Rows from expert 4 of block 3, named by matrix and row number. Rows with one number belong to one neuron. Each number is 500 + 40 x the weight over its row's rms, rounded and kept within 0 to 999. All counts start at 0. Numbers have three digits each. After the name is the row's rms in percent of the matrix's.
# gate: expert gate (model.blocks.3.mlp.gate, 16x48x192), inputs 0-191
# up: expert up (model.blocks.3.mlp.up, 16x48x192), inputs 0-191
# down: expert down (model.blocks.3.mlp.down, 16x192x48, transposed), outputs 0-191
gate.2 146:500500504496500496500500501500497497507501500500500496500499508498499500500502619497503500494496514500477498500502497500511499500500498500500499782501827522500500500499500500500499507500502498498500500500500500500493500499500502500482471499500500500499497500500500483503502502500524330500500482500486500498479500501502504501501500502500501503473501498497495500499495500499500344500501500500500502499499493504499500500502500501500504499505499504506501500500500500494532572500500500501506651501500499498498481531500469500501524500498500500498500500496538500498500500619500500504
gate.3 121:499501490502502499500500500505500500471500500496500614502500505499500502500499448505500500500500499500491489496504486495475498500500500500500500477499515506499501500502500501500500271499498500524497504502500500500500499493498501501500500500500500504500500502500500515500500495501492618501500500499223500508498500501500499500500499500500507501716503500503504500501497497504500478500250492501500500493515504501499500500497503501499500502492503501501501500501500499502499512500500503500493495500500500501500498683499490501500523500500500497500507500504504500513499504505496500500
gate.7 136:502500505501500505500500502498501502491500499505496642500500492505501500500501673500497488499499524494387500502501509501746500500500505500501505512501759500494500498500502500500500574501496500501499499481500500503502497501499500504503512494500500500500503500502500504500500500500504500500500506501548500503760500500496500500500500500501501492513496499499499499510501500499500494501490500499500477508490501508502500504500494499473500512462500365500500500500500500499504493500501500501512514500500500499500621500495502500501496499503500500500501500498459500495500498475500500494
gate.9 196:500500493492500500500500500504500499500500500500500468500499511482500500500499504499500500497501508500536500496510499500045499500501496500500500494508510530500500500500500500500500505500500500544500500500499500499498500491501500501521503500500500500499502500500500476503501501500510497505500500501502500498507500501500501500501501503501506501498712498497501500500500494497501496500499501500500501500500500500500500500500502500499500500502500518504500500500498500498499489500499500508492297499500500496499498499488429505500509500500502499500497499500504500502497499502500500505
gate.10 144:503500814503500504500502493500500502494500500499500524500500489494500496500495483501499500500516464499542500497496500500505501499500497500501500478499515500500502500500500500500500511500500499500500500498500500500501501500507500501486592505500500500500500500503500470500501501496500695502499503502504500506287501499507502501500501504499498503519353501500520500495500500500502491500500503500500483498510500363500500500500500500493496487498499499501501500500503500496482571500500495494485714500494500500500503476500386500500493509501500500507500500497493499501502505556503505502
gate.11 169:500500502510500504500500496501500503498501502501499506501500499499500501500498434498500500499504504504495502500500496514520500500500497500500500496500483497498500501500500499500500535500501500458500500497500498500497500506504499499499503495500500500500500495500500381498500500499497369500503508501500500496508500496500509500501499498500523498613756493500486500502500506501501508501470500500501502501467503496500500503500500500498500500506500868500499500500500500510482464500500500501488623499500500508500494449500500500497327500500500500497499500500520500500500500492500500500
gate.13 202:500500517491500502496501500503500500505499501500500549501500504494501500500499499503501499500500494500492494498500497500500500501501500500500504436502503500500500502501500497500500499500501500445500500510500500503504500488500500498493500500500500500500502500501500545500499499496498496505500511501490500506499501500501501503500496500498496500501507500500492500500496498499500478500496500500500498500503500500500500501500500500499499502499500500503500500500501500500807501500500500501495648501500500495500505522500080501499495505500502501501500500501498500500500500479500500500
gate.14 081:500500519522500495500494500502500500500500500504500725501500373500500499500500457497500500500509540493465500500499505500613500500500501500500500566494482564508497502498500498500502499500505500502500499494501500500501500500503493500520512504500500500500509500501500497500500500502489467503491396501487500414253501500507500500500501503498493500531494500499501500501500498499493510500479498500500499500501504497500500509500500505500500506499501346499499500500500500499500554497500508509498459496500500500500199590509485500500465500501503500501500500510490500501500500507500500493
gate.15 146:501500501498500503494500500497501500499500500498500519501501447496500500499500512503499500501499345497585500500501504501507500500503499500500502362498493523501499501500499500500500503500490500518479500506501497500497500484503500494500501501500500500500497500501501507500498500498500496494500499500515507506505500500498499500500500500500494500499499501500503500501500502498500522500506500503500507493521501417500501508498500503500502503484501593496500500500503500501510561501500500495492276502500498502500491507503496497500505500500500500500500500499510500497500500923500500494
gate.16 129:499500722500500499499500500501500500487500500500500567500503504493500496500500505499498500500499361499523498500501501500486499510500501500498497446501289496500500500500500500501500544500500501501499500501497502500476500501549503497476508498500500500500503495500500500503500500500501552500500500500527506200497500500501499500500501503501495499503494500493499500500501500501499492500506500497500445499515500523500510500500500499500500507501499388501498500498500500496656497504500500500495710500500498501503523523501481502496501500500497499500495500501507500500500500497500500499
gate.17 126:505500395505500500499500500498501500478500501495498414496499500502500488503504501511500500500499499499513500500507506500759497497500494500500500516500481379500514500500498500500501502500500500799500500464500500500475500501500502506500502501500500503500500500500500502500500500500500596500499497495483498491505500500500500500502508507487512500507493497500495500500500497497500506500499500500500474504506500508500500500499500495496499500459506502504500500501502500499395539500500500500499343496500500525497500494500538502502431500500500500501500499502417500498500501723500500500
gate.18 111:497491561525501500501500493500500500529500499512500499497496520500493500500500479504500500500502484488542504500496499500491500500500505500499498454500421492499491494500498500500500537499504500518504500500499501500541501503490500498494498490504500499500498499502500498502500500500499490500497500508510500555505500500501501500498517510500487498513483500504502500496501512511500513503544502498501500486500500487500512489500490500498500500491500467490500499496500500496618499498500499501484778496500497507496504498503141500501262496500505501504500500500516502500501502508499501503
gate.19 099:500500640494501501500500500500501500475500500502500475505504501501499498500494507494500499500506591505454499499486500500494500500496495500499499497500531496500501497500500500500499487498500499620500500500500501500510500503496499500479510496502501498501498495499503437501500494500499502500500505499502500504525500500501498500500496500498503500521556495499500500498500498426500502500316500500500492503500501550500500498500500500499498509499500848500506500500500501502497217500500500500511490500500501493521524494510495495500482496501499500505503500504425500506501500509500500500
gate.20 147:491500491501500499504500504508500501495500498500499475503500499500500501500490524444500500503500510521498500500497490502519503505500507501500494496500485522500500502501503500500500499500492502499500501502500500489494500498497498500493530496498499501500500499498500469503500500497509416501506500500484504490433492500490501501500501500504507494500523500500504500498500500500508540501504500500500513499512498504500509495502500500500500502510502579500493502498506500497497500507500500498497617496504501489506500470500999501494502500499491500498497501499527500508500500514501497500
gate.21 093:500500477504500494501499500500501500499494499500500499501505499501500500501500506507500500500500491492452500501498500497515500500500499500500497532500480492500507504502500500500500523496500500539503500497503499504483499499520500500491500503500500501502487500500500512500500488494495530499500513500491500356516500499499500500500500499496500500267496501507492500503500487503500502501485497502500480513715496501498495500500507500502501500477502506519500500500506501496509499502496500499500114500497500500506501479499504498503501498500500500499504500547647500496500501474499500498
gate.25 118:497500499496500500501500500497506503493500500501499489499496513500501500504496505511500497500514568471454501501500500500519499500500504500500501526520699500506510500500500500499500702500487500618501500470500501502500500501574499506345497503501500499500500501502497496500497486501502502504500499500509500486490500500501504500500500501501542500520449497500496500500500500490500496515260501500502226500500507472500498504500500500485500499358499483500500497500500500500501524499500499504513501500500500501506501501500461500500468500500520499502501500495483500501497502593500500500
gate.27 097:495500441492500494499500494501500501495500500501501496500497497496500503499495506494500503500500488501495499498500499500566500501500500501498500478500473474500499500500499499500500511500503500947500508496500500500501500498494500504485503486500499501500506501500500518500500490501483495500500500504393508301519501502503498500492500500502505497486541505502501500500500508524500621500541500500500482500543511588500505496500500500502501499480500493496500500498498501505498502500500498500503490499500497500498528517558560501500423501500500500499498500499515501505500508505500500500
gate.33 164:500500545502500504500500501500500498471500500500500500500498521491500504500500608500503501495500507504484499500500500502560499500500501499501500344500493323499502500500500500500500367500458500479501500501500500498497500498504508499498522500506500500500500503497498486500500500501500506499506495498503502491500500504500503500501500500501504502722501498500496500500497500500504378500486504500500507499487499495500500497500501503500499506504501477500499500498500500500493500501500500499490483500502500503501764761492501502500540500500498500492498499478434500499500500533500500500
gate.34 172:497500520531500505500500500501501499475500500489500949500500504503500504502504567503500496500500499498500503499497511500387500494500500500500501660496559497506501505495500500499502509500499498497501500492500501499492500500628492502309495500500500501500500499505500496500500501500485495499500499496487500487498500500503499500500500500499504498481506500500499500498501503502500526497520500503500501503506500502500500503499500500499500505500503491499500500499500500506498490500498500497506504499500500501500515498501500500498500498498496500500492500499532500500500500503500500499
gate.35 116:510500607505500503500500499500500498497500500497500501500500503500500500499500808509501500500500499500511500500501499500478500500500500500500499404500504494501505500500500500500500382500499500493501500499500499500502500501500500498497514499500500500501500500500500501500499500499509497500500502500375501490495501500495501500500505500499503500500492500502512500500499501500500494501520500500500503500505501518500501498500501500500499499501501457502502500500500500500485483500500500500472497500500503503500505513498866501500647500500500500500500500501485500499501500510500500503
gate.38 158:501500495504500498500502500499500500500503501503501455500500521502500498498500503499500500500499524499478497501500499499370500500499501500501501504500498513499500500501499501500500504502500500559500500509500500499519500499499501501495483501500500501500500501500500506499500499500495486500501497499421499519499500499507505503498498500500494503516513501502503502500498498504500158500549500500500497500507498392500498497500499500503502500501500522501500500500500499498497504500500499497298189500500500501500559494492465499500489502501499502497501500505482500490500505493500500500
gate.43 028:499500514286500501496499500500500500500500501499500519500500497500500499501501496501501500501501485498499500500500508500511500500500500500500500903501501500502501500499500502500501498500500500345496500500500500500496500500501500500480499502500500500500500502500500501501500499500501495500501300500508501500500500500501497501500500500497499502495500501490497500499500500493500648500491500500501499499502499559500500501500500497501500499501501492475505500500500500487484540500500500499500546502500499522500491537504512501500495500500500500500499499499500500500500500522500500499
gate.44 164:500500550558500500500494500502500501520499499500502451500501496500500500500497495492501501498507620509488500500500501500499500500501500500500499656500501500502500500500500500501500519501500500507500501498499500498496500487500499500504501502500500502500497500500501491499500500500499762500500491498687501520495500500489499499500496501502503501496499500504506500500500497500506415498498500502500499499502500486499500500500500505505503498502500527500500500500498498503502511500499500500495407499500501505498490504499130500496502500499498500496499500497498500500500500487500500499
gate.46 179:501500501497500501500498500501500505498500500500500493500499512500500500500493892503501500500500519514498500500500497503507500500500504500500500481501525499503496500500505500500500464501500500499500500501500496500500500498500500500678495498500500500500501498500500502500500500500501504503500495500504500489502500500490499500503502502499507501556500500501505500497498500500501488500491500500500499499508503478500499493500503500496504500497501480501501500500500500495829506500500500498495494498501500500500513500496493500487520497500500500497500500439501500497500501485501500500
up.2 143:500500708511500505497500499500501499500500500500500680500499531501500506500501492504500497501500506496523501500490509500258500498500503500501501168500516482502499501500499504500500502500500500520500500500500500500509497501499499501500503500500500500500502505506500502499497500497493497500500500500490500616427500499503500500498490499499473500553494502501493500500500500500500530500500500500500500493504502481500498502500499500498495501503499510500500500500500500500503492499500501501502459501500500488500682500499505502500499500500502500495500500503497500497500498495500500500
up.3 124:500500489499501498500509500506500500456500500500500591500500487502500501500500433504500500500500482500491492498500491497471500500500501500500500489498498493498501500503499501500500258500500500511500500500500501500500500499509501504497500502500500502501500503500501515499500495500495722501500515500360500498494500500509500501500498500499500501628478502506504500500498499508500469500225500500500494498509501469499500500496501500494500493494500480502500500500500499495494523500499500495500500500499509496500511654500299500502533507501500499500508500507500500514500506503500501500
up.7 147:500501499500500500500500496501499499503500502497501286500497513437500500499500323505506509499503484501546500498500500500229500500500498500500500499500172562504500501500498500500500471500507499507501500518499500498496502499502500499496481510500500500500497500498500499500500500500496500500499494499470500486383501500501500500500501500498512504504502501501500500492497499501500514498502500501500508494506500477500500486500505500508504491508500623500501500500498500500492503500499500498491490500499500484498446502502467500499501500500501500500499500502523500500500501527500500507
up.9 151:502500532496500501500500501500500493500500500501500485500502488500500500500501489501502499504496462500571500500497501500506500500500502500500500600499491502506500500500500502500500495500500500516501500503500500500499498502497512496173521500499500500500500500499500501500500504500517495500500502500500499501283500500499500500505498498500488499506488500493492500500501500487500311500499500500500501500439499491500500500500501500500500500524498688500500501500502499489492721500500500499513569515500500486503466520495509501500506500500499500500500500500499500485500494535500499500
up.10 148:500500459504500504500500497497501509499500500499500537500500468498500500500500500500500500501509441495546506500492505503504500500500501500499500438501507488500497500496500500500500501500266500514500500497500500500495500500500497499500511494500500500500500499505501487500500503499501506493497501504788504520386501500500497500498502503501479500405361502500505500499500519500500502500529506500500501493620499257500504501500500500500501471495498650499500500500500504500498584500500498498503494500500500500501512487500477500499483499500500499502499500497504500500501500575500500498
up.11 136:500500349504500504499500500505499499500500500497500476500500501500500502500497954502501500500500495501615500499502499499488500500500500500500500504500494509504499500500501501498500501501501500501500503508500495492499500493499502500498502503499500500500500501502501507500500500500503469500500496500501500659510500500497500501500508502500506501465493500500565500499497500500504535500502500500500504438548500514500501499503500500499501498504500477501501500500500499496522506500497504497490534500500500498502511500499500500499563500500500498495500500500368499500500500504500500501
up.13 154:499500122510500500502500500499499499487501500500500476493499506503499500501505477499500501500498501501529501500499502499358500499499500500500500520497503447500500500499500503500500500500544500509501500491499501499488500516500500503629500500500500500500500502500500485500501502504503495496500487499491500484534499500501500497500500500502501500502501500500503500500504502502500538500512500500500503502496498515500501500501500500501500500503498504500500500500499500500375487498500500500501245500500500501503499487500684500500507500500497499499500500505494500497500499528500500501
up.14 082:507500506501500500485490500500500501490500497503492814501501488489500500500499203496500500497507509495556485496500500500608502500500500498500500513500500529506489500500502492500504485497468500520499499500509500500500497493498486508489549500500502500500500500508500502500500500498500449524488502500493500326461502501500496501500500500498500500500501500491502500505500497485497518501459499500500497499505500483500500515500511500500500511501500508506499500500502504499496489500494500506493537495499502479487504620489370506498396500500500501505496498518483500503500502621500500496
up.15 189:498501730500500497500500500502495500500502500502500529500499505500500500501500495494501501499501538509504499500499499500507499501500500500500498602507500500499500499500502500500500500500502500505506500490498504500503500501501500500502501496500501500500503502499500484500500500501500519506498502499487500499491500500503499501500500500500498500511498500500499500498500500504500466500503500497500483501505499497500500496500500497500500498497500475502500500500500500500450499500500502501504924500500501497500535483501500503497478500498499500500498500501476500500500499270500500504
up.16 141:500500509487500500496499506500499500488500506496500474501505500499500500500500509500500502500497476501504494500500504500581500500497499500500500504500473512499502500499500500500500616500479500511500500501499500500278500500497505500487509504498500500500504501500500508499500499500502511503501497494500500126507498500501494500503500500500500500483442500493499500500500499502500513500498498500500434502509499534500499502500503499500500504503500500510500500499500500497590503504500500498500609501500499497500435501502737500498547497500499496502499500502522500500500500464500500499
up.17 174:499500101504500500503500500500501504500500500501499491496496500500500500502500502500501500499511500494472501501496500500762500500500504500500499530500488497500502498500500500500500503500501500521500500468500504501491500506508500501504505500500500500500499500500500504500501500500506526501499431500637500493496500500506501500500501500500499498480433495499495500500501500492500496500499505500500485505500499484500501500500500500495500500480500496500500500500500500497320572499500500502498505496500500500500513496500507500500493500500501498501500500501449500500500500570500500501
up.18 110:494499517498500483519494505499501501526504497500500325501501524501500504501500499494502501500494639504242500500496501500639504500500502500499500560500247483500501500501493498500499527503504500509505500498499499500500501504500488501523479501501500500500487499503498543500500504500500486499511532500488500742511500500507500499500490487501499500411616500496465500493500499501500469500499496507502497500508495575500493503500501506509506500508501514500496501497499500501500485500500498483523500500500500464502482472508543499497524500496500500496500500498505500500500507513500494506
up.19 102:494500558502504508499504501502500500498500500499500409501508490502498498499492475498500499502511500505501482496482500498481499504498498500500496500495504508500512496502498500497492480494499497562498500504500499499503499500492501493487521502500501494508498500497502478505497482500498502500500497497503501512529496500502499499500494500488500500513498496502485498501499503396502510504369496502500494511504508499501502494500500497499499511503500958499506500500501500502492361500499505498491508500500501499520522519517498495500489498501491497503502500528343500510500501490500500500
up.20 128:506500693498501502500500497499500499517500500496500509499500490509500498500506605505499499500500515499500500500511502495498500496500491499500502501498525510500504500499500500500500436496496500499500499494500502501535500502503499500499480503500501499500497503500499503493497500505494574500495493500511493512494502498501500499499504496490499498500343500502501500508500501496497517500498500500500494502495502488501494505500501500500498500491500497502506500503498501503490488492500500507480508500500501585501498498500086500504499500502510500507508500504321500500500496414500503500
up.21 099:500500488616500502500501500500501500500501500501500493500499501500500500499499486497500504500502524530724500500500499502464500502500502500500501349500514501500495498500500500500498478505502500501500500502498501500520501500493500500501503499500500498496505500500500490500500508503504500502500532500508500499485500500494499499500500500512500499731498499492525500499501506498500489498500501499500504451434504429500504494500500502500502499520496490473500500499493498509575499500507499501501868500502500500493487513500503500500499501500499500500500500462494500505500500569501500504
up.25 116:499500492489500500503501500497509502404500500501498495499500504507502500504499541519500494500504526478468500500501500500514499500500505500500508613501641501509508501500500500498500627501488500567501499479500500502498499501519498510396498508500500500500500500506498482500499485501506497509500501501503499471495501500499501499500500501499605500511478495499498499500500486489499501506210501500500170500501510489500493507500500500484504500401500498500499497500503500500504512499500500500525503500499501500503499508499458501500464500502508498503500500500423499497499502523500500500
up.27 118:498500497500500499500500504495500505495500500500500454500500481504500500500500505499500501500501511500511501501497499500605500500500506500501500543495382558496506500500500500500500491501493500500497499498501500499500500505496500503504506504500499500500498499500500513499500501502494507499500496497465499498499499499497501500497496499502487500507468503500508504500508500499500788498500499501500501510519497363501505496499499496503501502499501485500500505501506497497495519500501500500529788499500499496500506490500788498500481499501491500499500500500495500502498500515500500500
up.33 186:500500509522500501500500500500501501456500500501500513500501507496500500500500625499500501500500498502490500499500500502545498500500494500500500444500493448498504499500499500500499505500499500329501500502500500500473501500507499500499505500502500500500500500496499504503501500500500495500501491499495501475497500500503501500501500500501510500911491494498499500502500500500500494501493507499500500502501501489500500500500502498500499501490497498501499500500498501497406499500500500501460505500500500503506699661497478501500514500500499502498500500498449500502500500522500500500
up.34 184:499500501532500507500500500500503500482500500489500921500500494502500500501502534507500498500500509495498503499498509501379500497500500500500501751496657497506501505495500500500503519500435497483501501497500503499488500500511496500389500500500500500500500500502500501500501500500499502499500503496501500486497500500501500500500500500500505497483501500499501501500503502501500521498514500502500501508509501501500503503500500500500500504494501491500500500500500500507443499501500500498502508500500500501500498458503498500500485499500494500500493500499522500500500500499500500498
up.35 142:500500477498500499502500500501500500498500496500500494498500500500500501499501702502501500501500492500502500500499497500603501504500502500500499504500393492499500500501500500500500498500502500429504501500500500500500500506499501498507507499500500500501500500498500498501500499500499481500500478500415501477502500499500500500499500500500482498495500500501493500500499498500499495501515500500500500503504500393500502496500500500500497499500498485500499500500500500500360498500500500502496501500501503499502433497500939502500515500500501500500500501507512500500501500501500500501
up.38 182:500500500495500500502492500502500500453497497497499539500500431503500500501500497500501500502500504512509503497501521497500500499501492500499499499499500496500500500499501495500500500495500498347500499497500500500483504500500497500503536498500500500500500499498503474501500502500502486500500490499542500412500500504483491499502505501500536500477488499500501498500502501498500978496500500500500511507504507606500500500500504500499498499521500481496500500502497502500508479500500501500566609500500500500501471502512526501500511498500494499505500500498520500515499494506499500499
up.43 029:500499060501500500500500500500499500500500499500500499500501488500500500500500500482500500499500498502505499500500500500466500501500500500500500441500500505497500500500500500500500508500500500500501500500500500500616500502500500500495501500500501500500500500500500500500500500500502778500500506500498500499499500500500500500500499500501500499502499500500500500501500500500499493500549500500500502501500500484500501500500500499500500500501498505500500500500500500500501500500500500500500408500500500500500500500499516501500497500501500500500500500514575500500500498499500500500
up.44 147:499500192467500500499501500500501499474502504500499542504500506499500500501500487499499500505500329495524499500497503500494500501499502500500501330499437501498500500497497500500502443497500501497496499502502500501504502500500500500490511497500500500500501500500499527500500500500504364497500509503504500457491502500506500501497503499497494501496502503495491500500500505504497611500523500498500500499512498511502500500500500499499500497506501468500499500499502506496517488500501500498507665500500494492502525492506776500504486501501501500508500500507503500501500500540499500500
up.46 120:502499470500500504498500500499497499433500501502500490498500477500500500500503492514500498500501500495521500499500514502499500500502499500500501896500420541496499500500501500500502487500500500497500499500500502500493500501501500500500510504500500499500500499500501465502500501500520498500500464500518500461490500500500499500498507500500495500384510500497498499500500498496500730500528500500500500500509500602501508501500500500500497500505499473500500500500500500500450494500499504507499605503500500499500507505497440516501506500500500500500499500518470500499500499319500500500
down.2 161:496500359500500500500500500500500500466500501573500500500500500500500500503500525500500500500500509500500500500500500500504500500500500500500500599500517500500500500500500500500500450500462500590500500500500500500500500499543500500419463500500500500500500500500500503499500500500500500500500500500469500552412500500500500500500500500512500500321506500500500500499519500500500495500499500500500500500500500500500500440500500500500500500499500500500500500500500500476205500500500500586500500475500500820500500500500500500500500500500500500500500500500455500499500500489500500500
down.3 129:501500491500500500500500500502500500502500505651499500500500500500500500481500459494500500500500500500500500500500500500187501500500500500500500560500510500500500500500500500500500244500495500501500500500500500500500500500502500429469550500500528500500500500500500492495500500500500500500500500500553500497490500497500500500500500500490500500551429500500500500498512500500500417500502500500500500500500495500500500451500500500500500500509500493500501500500500500721523500500500500533500500497500500321500500500500500500500500500500500500500500500500487500495500500518544500500
down.7 132:506500566500500500500500500470500500380500468504500500500500500500500500497500567505500500500500496500500500500500500500503502500500500500499500513500684500500499499500500500500500853500497500274500500500500500500500500499387500500539566500500494500500500500500500504479500500500500504500500500500640500424532500425500500500500500500486500500462473500500500500501512500500500593500497500500500500500500502500500500522500500500500500543502500494500500500500500500512507500500500500447500500501500500487500500500500500500500500500500500500500500500500454500502500500550500500500
down.9 156:510500488500500500500500500501500500461500480507500500500500500500500500536500487497500500500500498500500500500500500500508501500500500500500500521500500500500500501500500500500500471500536500516500500500500500500500500501791500500737404500500519500500500500500500432499500500500500545500499500500454500379420500500500500500500500500499500500428499500500500500500548500500500496500501500500500500501500500500500500461500500500500500499501500448500496500500500500301504500500500500499500500417500500576500500500500500500500500500500500500500500500500481500503500500264500500500
down.10 163:501500517500500500500500500501500500505500533482500500500500500500499500500500350495500500500500481500500500500500500500499442500500500500500500500500489500500500500500500500500500673500597500508500500500500500500500500499412500500492495500500496500500500500500500465499500500500500479500512500500364500460660500500500500500500500500502500500498505500500500500500655500500500493500501500500500500500500497500500500451500500500500500501506500500500500500500500500338752500500500500341500500438500500689500500500500500500500500500500500500500500500500516500515500500553500500500
down.11 159:498500502500500500500500500500500500456500515506500500500500500500500500608500501498500500500500454500500500500500500500518495500500500500500500565500470500500501501500500500500500514500503500523500500500500500500500500500462500500312555500500501500500501498500500475500500500500500395500500500500506500461488500500500500500500500500476500500519529500500500500500502500500500755500503500500500500531500499500500500502500500500500500508501500514500496500500500500884495500500500500482500500407500500504500500500500500500500500500500500500500500500500467500501500500579501500500
down.13 147:458500497500500500500500500500500500510500485468500500500500500500501500499500417500500500500500327500500500500500500500316500500500500500500500500500506500500500500500500500500500493500296500449500500500500500500500500499356500500462575500500500500500500500500500498500500500500500503500500500500525500469683500500500500500500500500493500500491435500500500500500463500500500404500498500500500500500500502500500500544500500500500500500492500500500500500500500500447702500500500500510500500524500500536500500500500500500500500500500500500500500500500500500500500500248500500500
down.14 098:509500635500500500500500500497500500441500292500500500500500500500500500540501646498500500500500490500500500500500500500645503500500500500500500508500502500500500495500500500500500465500570500493500500500500500500500500503551500564548450500500505500500502500500500658501500500500500414500499500500494500497482500498500500500500500500506500500498522500500500500495559500500500653500507500500500500506500503500500500477500500500500500511499500485500497500500500500482478500500500500743500500504500500299501500500500500500500500500500500500500500500500507500514500500637499500500
down.15 118:588500500500500500500500500444500500492500535529500500500500500500420500479500459499500500500500501500500500500500500500636502500500500500500500493500493500500500500500500500500500486500541500325500500500500500500500500511561500500512511500500474500500500500500500421498500500500500612500501500500492500457678500500500500500500500500509500500582472500500500500500783500500500597500500500500500500506500501500500500401500500500500500500521500500500500500500500500515659500500500500404500500457500500637500500500500500500500500500500500500500500500500571500494500500399501500500
down.16 163:495500456500500500500500500501500500492500488481500500500500500500490500504500540499500500500500518500500500500500500500497501500500500500500500503500514500500499500500500500500500382500498500303500500500500500500500500500890500548339497500500496500500500502500500599501500500500500462500491500500409500466504500500500500500500500500516500500300511500500500500499535500500500477500504500500500500499500501500500500474500500500500500500510500498500508500500500500506551500500500500520500500546500500499500500500500500500500500500500500500500500500500510500504500500510499500500
down.17 179:512500538500500500500500500500500500518500498426500500500500500500500500500499561498500500500500501500500500500500500500495501500500500500500500477500501500500500500500500500500500500500500500791500500500500500500500500497270500507529486500500500500500500500500500386498500500500500500500504500500198500507492500502500500500500500500501500500472496500500500500500642500500500527500496500500500500500500500500500500360500500500500500499500500501500498500500500500499496501500500500495500500532500500500500500500500500500500500500500500500500500500500421500543500500450499500500
down.18 102:525500446500500500500500500501500500570500438493500500500500500500494500229500558500500500500500580500500500500500500500555478500500500500499500506500525500500500500500500500500500347500421500525500500500500500500500500500523500500458538500500491500500500500500500461503500500500500626500499500500556500527387500502500500500500500500263500500434452500500500500499514500500500511500506500500500500497500499500500500505500500500500500500507500524500528500500500500502360500500500500378500500555500500655500500500500500500500500500500500500500500500500614500509500500500500500500
down.19 077:652500494500500500500500500654500500535500511504500500500500500500499500393500479501500500500500389500500500500500500500497500500500500500500500492500488500500500500500500500500500570500454500551500500500500500500500500501472500428643303500500504500500502500500500499640500500500500539500497500500588500432532500501500500500500500500491500500472426500500500500498497500500500291500518500500500500499500521500500500612500500500500499462570500483500502500500500500496409497500500500299500500485500500509498500500500500500500500500500500500500500500500546500513500500437499500500
down.20 133:526500473500500500500500500504500500547500523501500500500500500500501500416501440508500500500500442500500500500500500500479504500500500500500500497500597500500498501500500500500500573500690500301500500500500500500500500500291500496495618500500495500500500491500500492509500500500500512500500500500671500501228500503500500500500500500496500500537481500500500500498483500500500446500503500500500500500500499500500500525500500500500500501503500501500500500500500500543497500500500500495500500504500500493506500500500500500500500500500500500500500500500636500500500500396505500500
down.21 101:631500384500500500500500500502500500640500356531500500500500500500561500533500506500500500500500485500500500500500500500508503500500500500501500463500525500500507500500500500500500372500531500553500500500500500500500500500537500536445619500500451500500500473500500510502500500500500499500499500500490500554503500499500500500500500500482500500525500500500500500504491500500500425500500500500500500508500488500500500520500500500500500518461500499500500500500500500490687500500500500472500500460500500863500500500500500500500500500500500500500500500500492500542500500458496500500
down.25 160:474500500500500500500500500501500500533500367434500500500500500500494500501500562500500500500500499500500500500500500500492500500500500500500500423500482500500499500500500500500500190500519500487500500500500500500500500501498500500486488500500498500500500500500500534492500500500500498500499500500286500491488500500500500500500500500522500500610532500500500500500483500500500504500504500500500500492500500500500500521500500500500500500541500500500498500500500500287287500500500500400500500517500500398500500500500500500500500500500500500500500500500486500501500500471503500500
down.27 135:511499492500500500500500500532500500416500498540500500500500500500498500502499519500500500500500500500500500500500500500636500500500500500498500584500489500500499499500500500500500345500595500557500500500500500500500500500513500493440488500500489500500500500500500500509500500500500368500500500500476500544510500500500500500500500500471500500519571500500500500500470500500500437500498500500500500500500500500500500494500500500500500498498500500500523500500500500465511501500500500504500500498500500581500500500500500500500500500500500500500500500500166500500500500782512500500
down.33 133:511500504500500500500500500500500500513500418499500500500500500500500500525500499519500500500500640500500500500500500500420514500500500500500500512500494500500500500500500500500500538500506500530500500500500500500500500500505500500507451500500509500500500500500500557499500500500500503500500500500477500506535500535500500500500500500513500500576570500500500500501529500500500285500494500500500500501500504500500500518500500500500500495526500502500501500500500500584470500500500500336500500181500500542500500500500500500500500500500500500500500500500482500529500500751498500500
down.34 118:531500417500500500500500500497500500519500510557502500500500500500499500421500676500500500500500529500500500500500500500497535500500500500499500527500501500500498500500500500500500452500519500421500500500500500500500500499539500498526499500500495500500499501500500506500500500500500499500500500500502500455351500500500500500500500500532500500620647500500500500500527500500500417500499500500500500493500500500500500522500500500500500492532500496500545500500500500442181500500500500511500500407500500383500500500500500500500500500500500500500500500500711500499500500502500500500
down.35 158:538500449500500500500500500498500500485500503498500500500500500500500500452500343500500500500500557500500500500500500500200531500500500500500500520500497500500500500500500500500500618500675500297500500500500500500500500504439500497491414500500510500500500500500500494502500500500500495500499500500420500352485500501500500500500500500499500500528556500500500500501589500500500420500500500500500500501500502500500500433500500500500500502522500506500500500500500500491502500500500500490500500499500500495500500500500500500500500500500500500500500500500566500500500500667501500500
down.38 156:478500601500500500500500500500500500476500499496500500500500500500500500468500263498500500500500494500500500500500500500338500500500500500500500395500507500500500500500500500500500506500472500555500500500500500500500500498450500500190518500500508500500500500500500503501500500500500500500500500500380500508556500501500500500500500500509500500628503500500500500501480500500500461500512500500500500500500500500500500501500500500500500500502500500500500500500500500362513500500500500515500500517500500313500500500500500500500500500500500500500500500500586500502500500492500500500
down.43 032:576500680500500500500500500500500500511500467592500500500500500500500500501500424500500500500500492500500500500500500500518501500500500500500500417500590500500500500500500500500500500500519500500500500500500500500500500502349500498310786500500509500500500500500500435499500500500500524500500500500501500499501500500500500500500500500404500500501504500500500500500523500500500514500500500500500500500500500500500500477500500500500500500501500500500500500500500500395399500500500500500500500370500500290500500500500500500500500500500500500500500500500497500500500500501500500500
down.44 168:512500746500500500500500500500500500511500436476500500500500500500500500500500638500500500500500440500500500500500500500327498500500500500500500477500497500500500500500500500500500650500648500450500500500500500500500500500488500500327585500500501500500500500500500440501500500500500499500469500500543500540342500500500500500500500500536500500520508500500500500500520500500500509500500500500500500500500500500500500550500500500500500500500500500500500500500500500506526500500500500656500500307500500509500500500500500500500500500500500500500500500500556500483500500528500500500
down.46 162:522500500500500500500500500500500500497500509495500500500500500500500500501500476500500500500500481500500500500500500500473500500500500500500500499500495500500499500500500500500500545500501500585500500500500500500500500501607500501814421500500488500500500501500500384499500500500500505500499500500498500492499500499500500500500500500529500500418494500500500500500669500500500514500501500500500500497500500500500500484500500500500500501486500500500498500500500500489776500500500500382500500492500500497500500500500500500500500500500500500500500500500520500533500500307500500500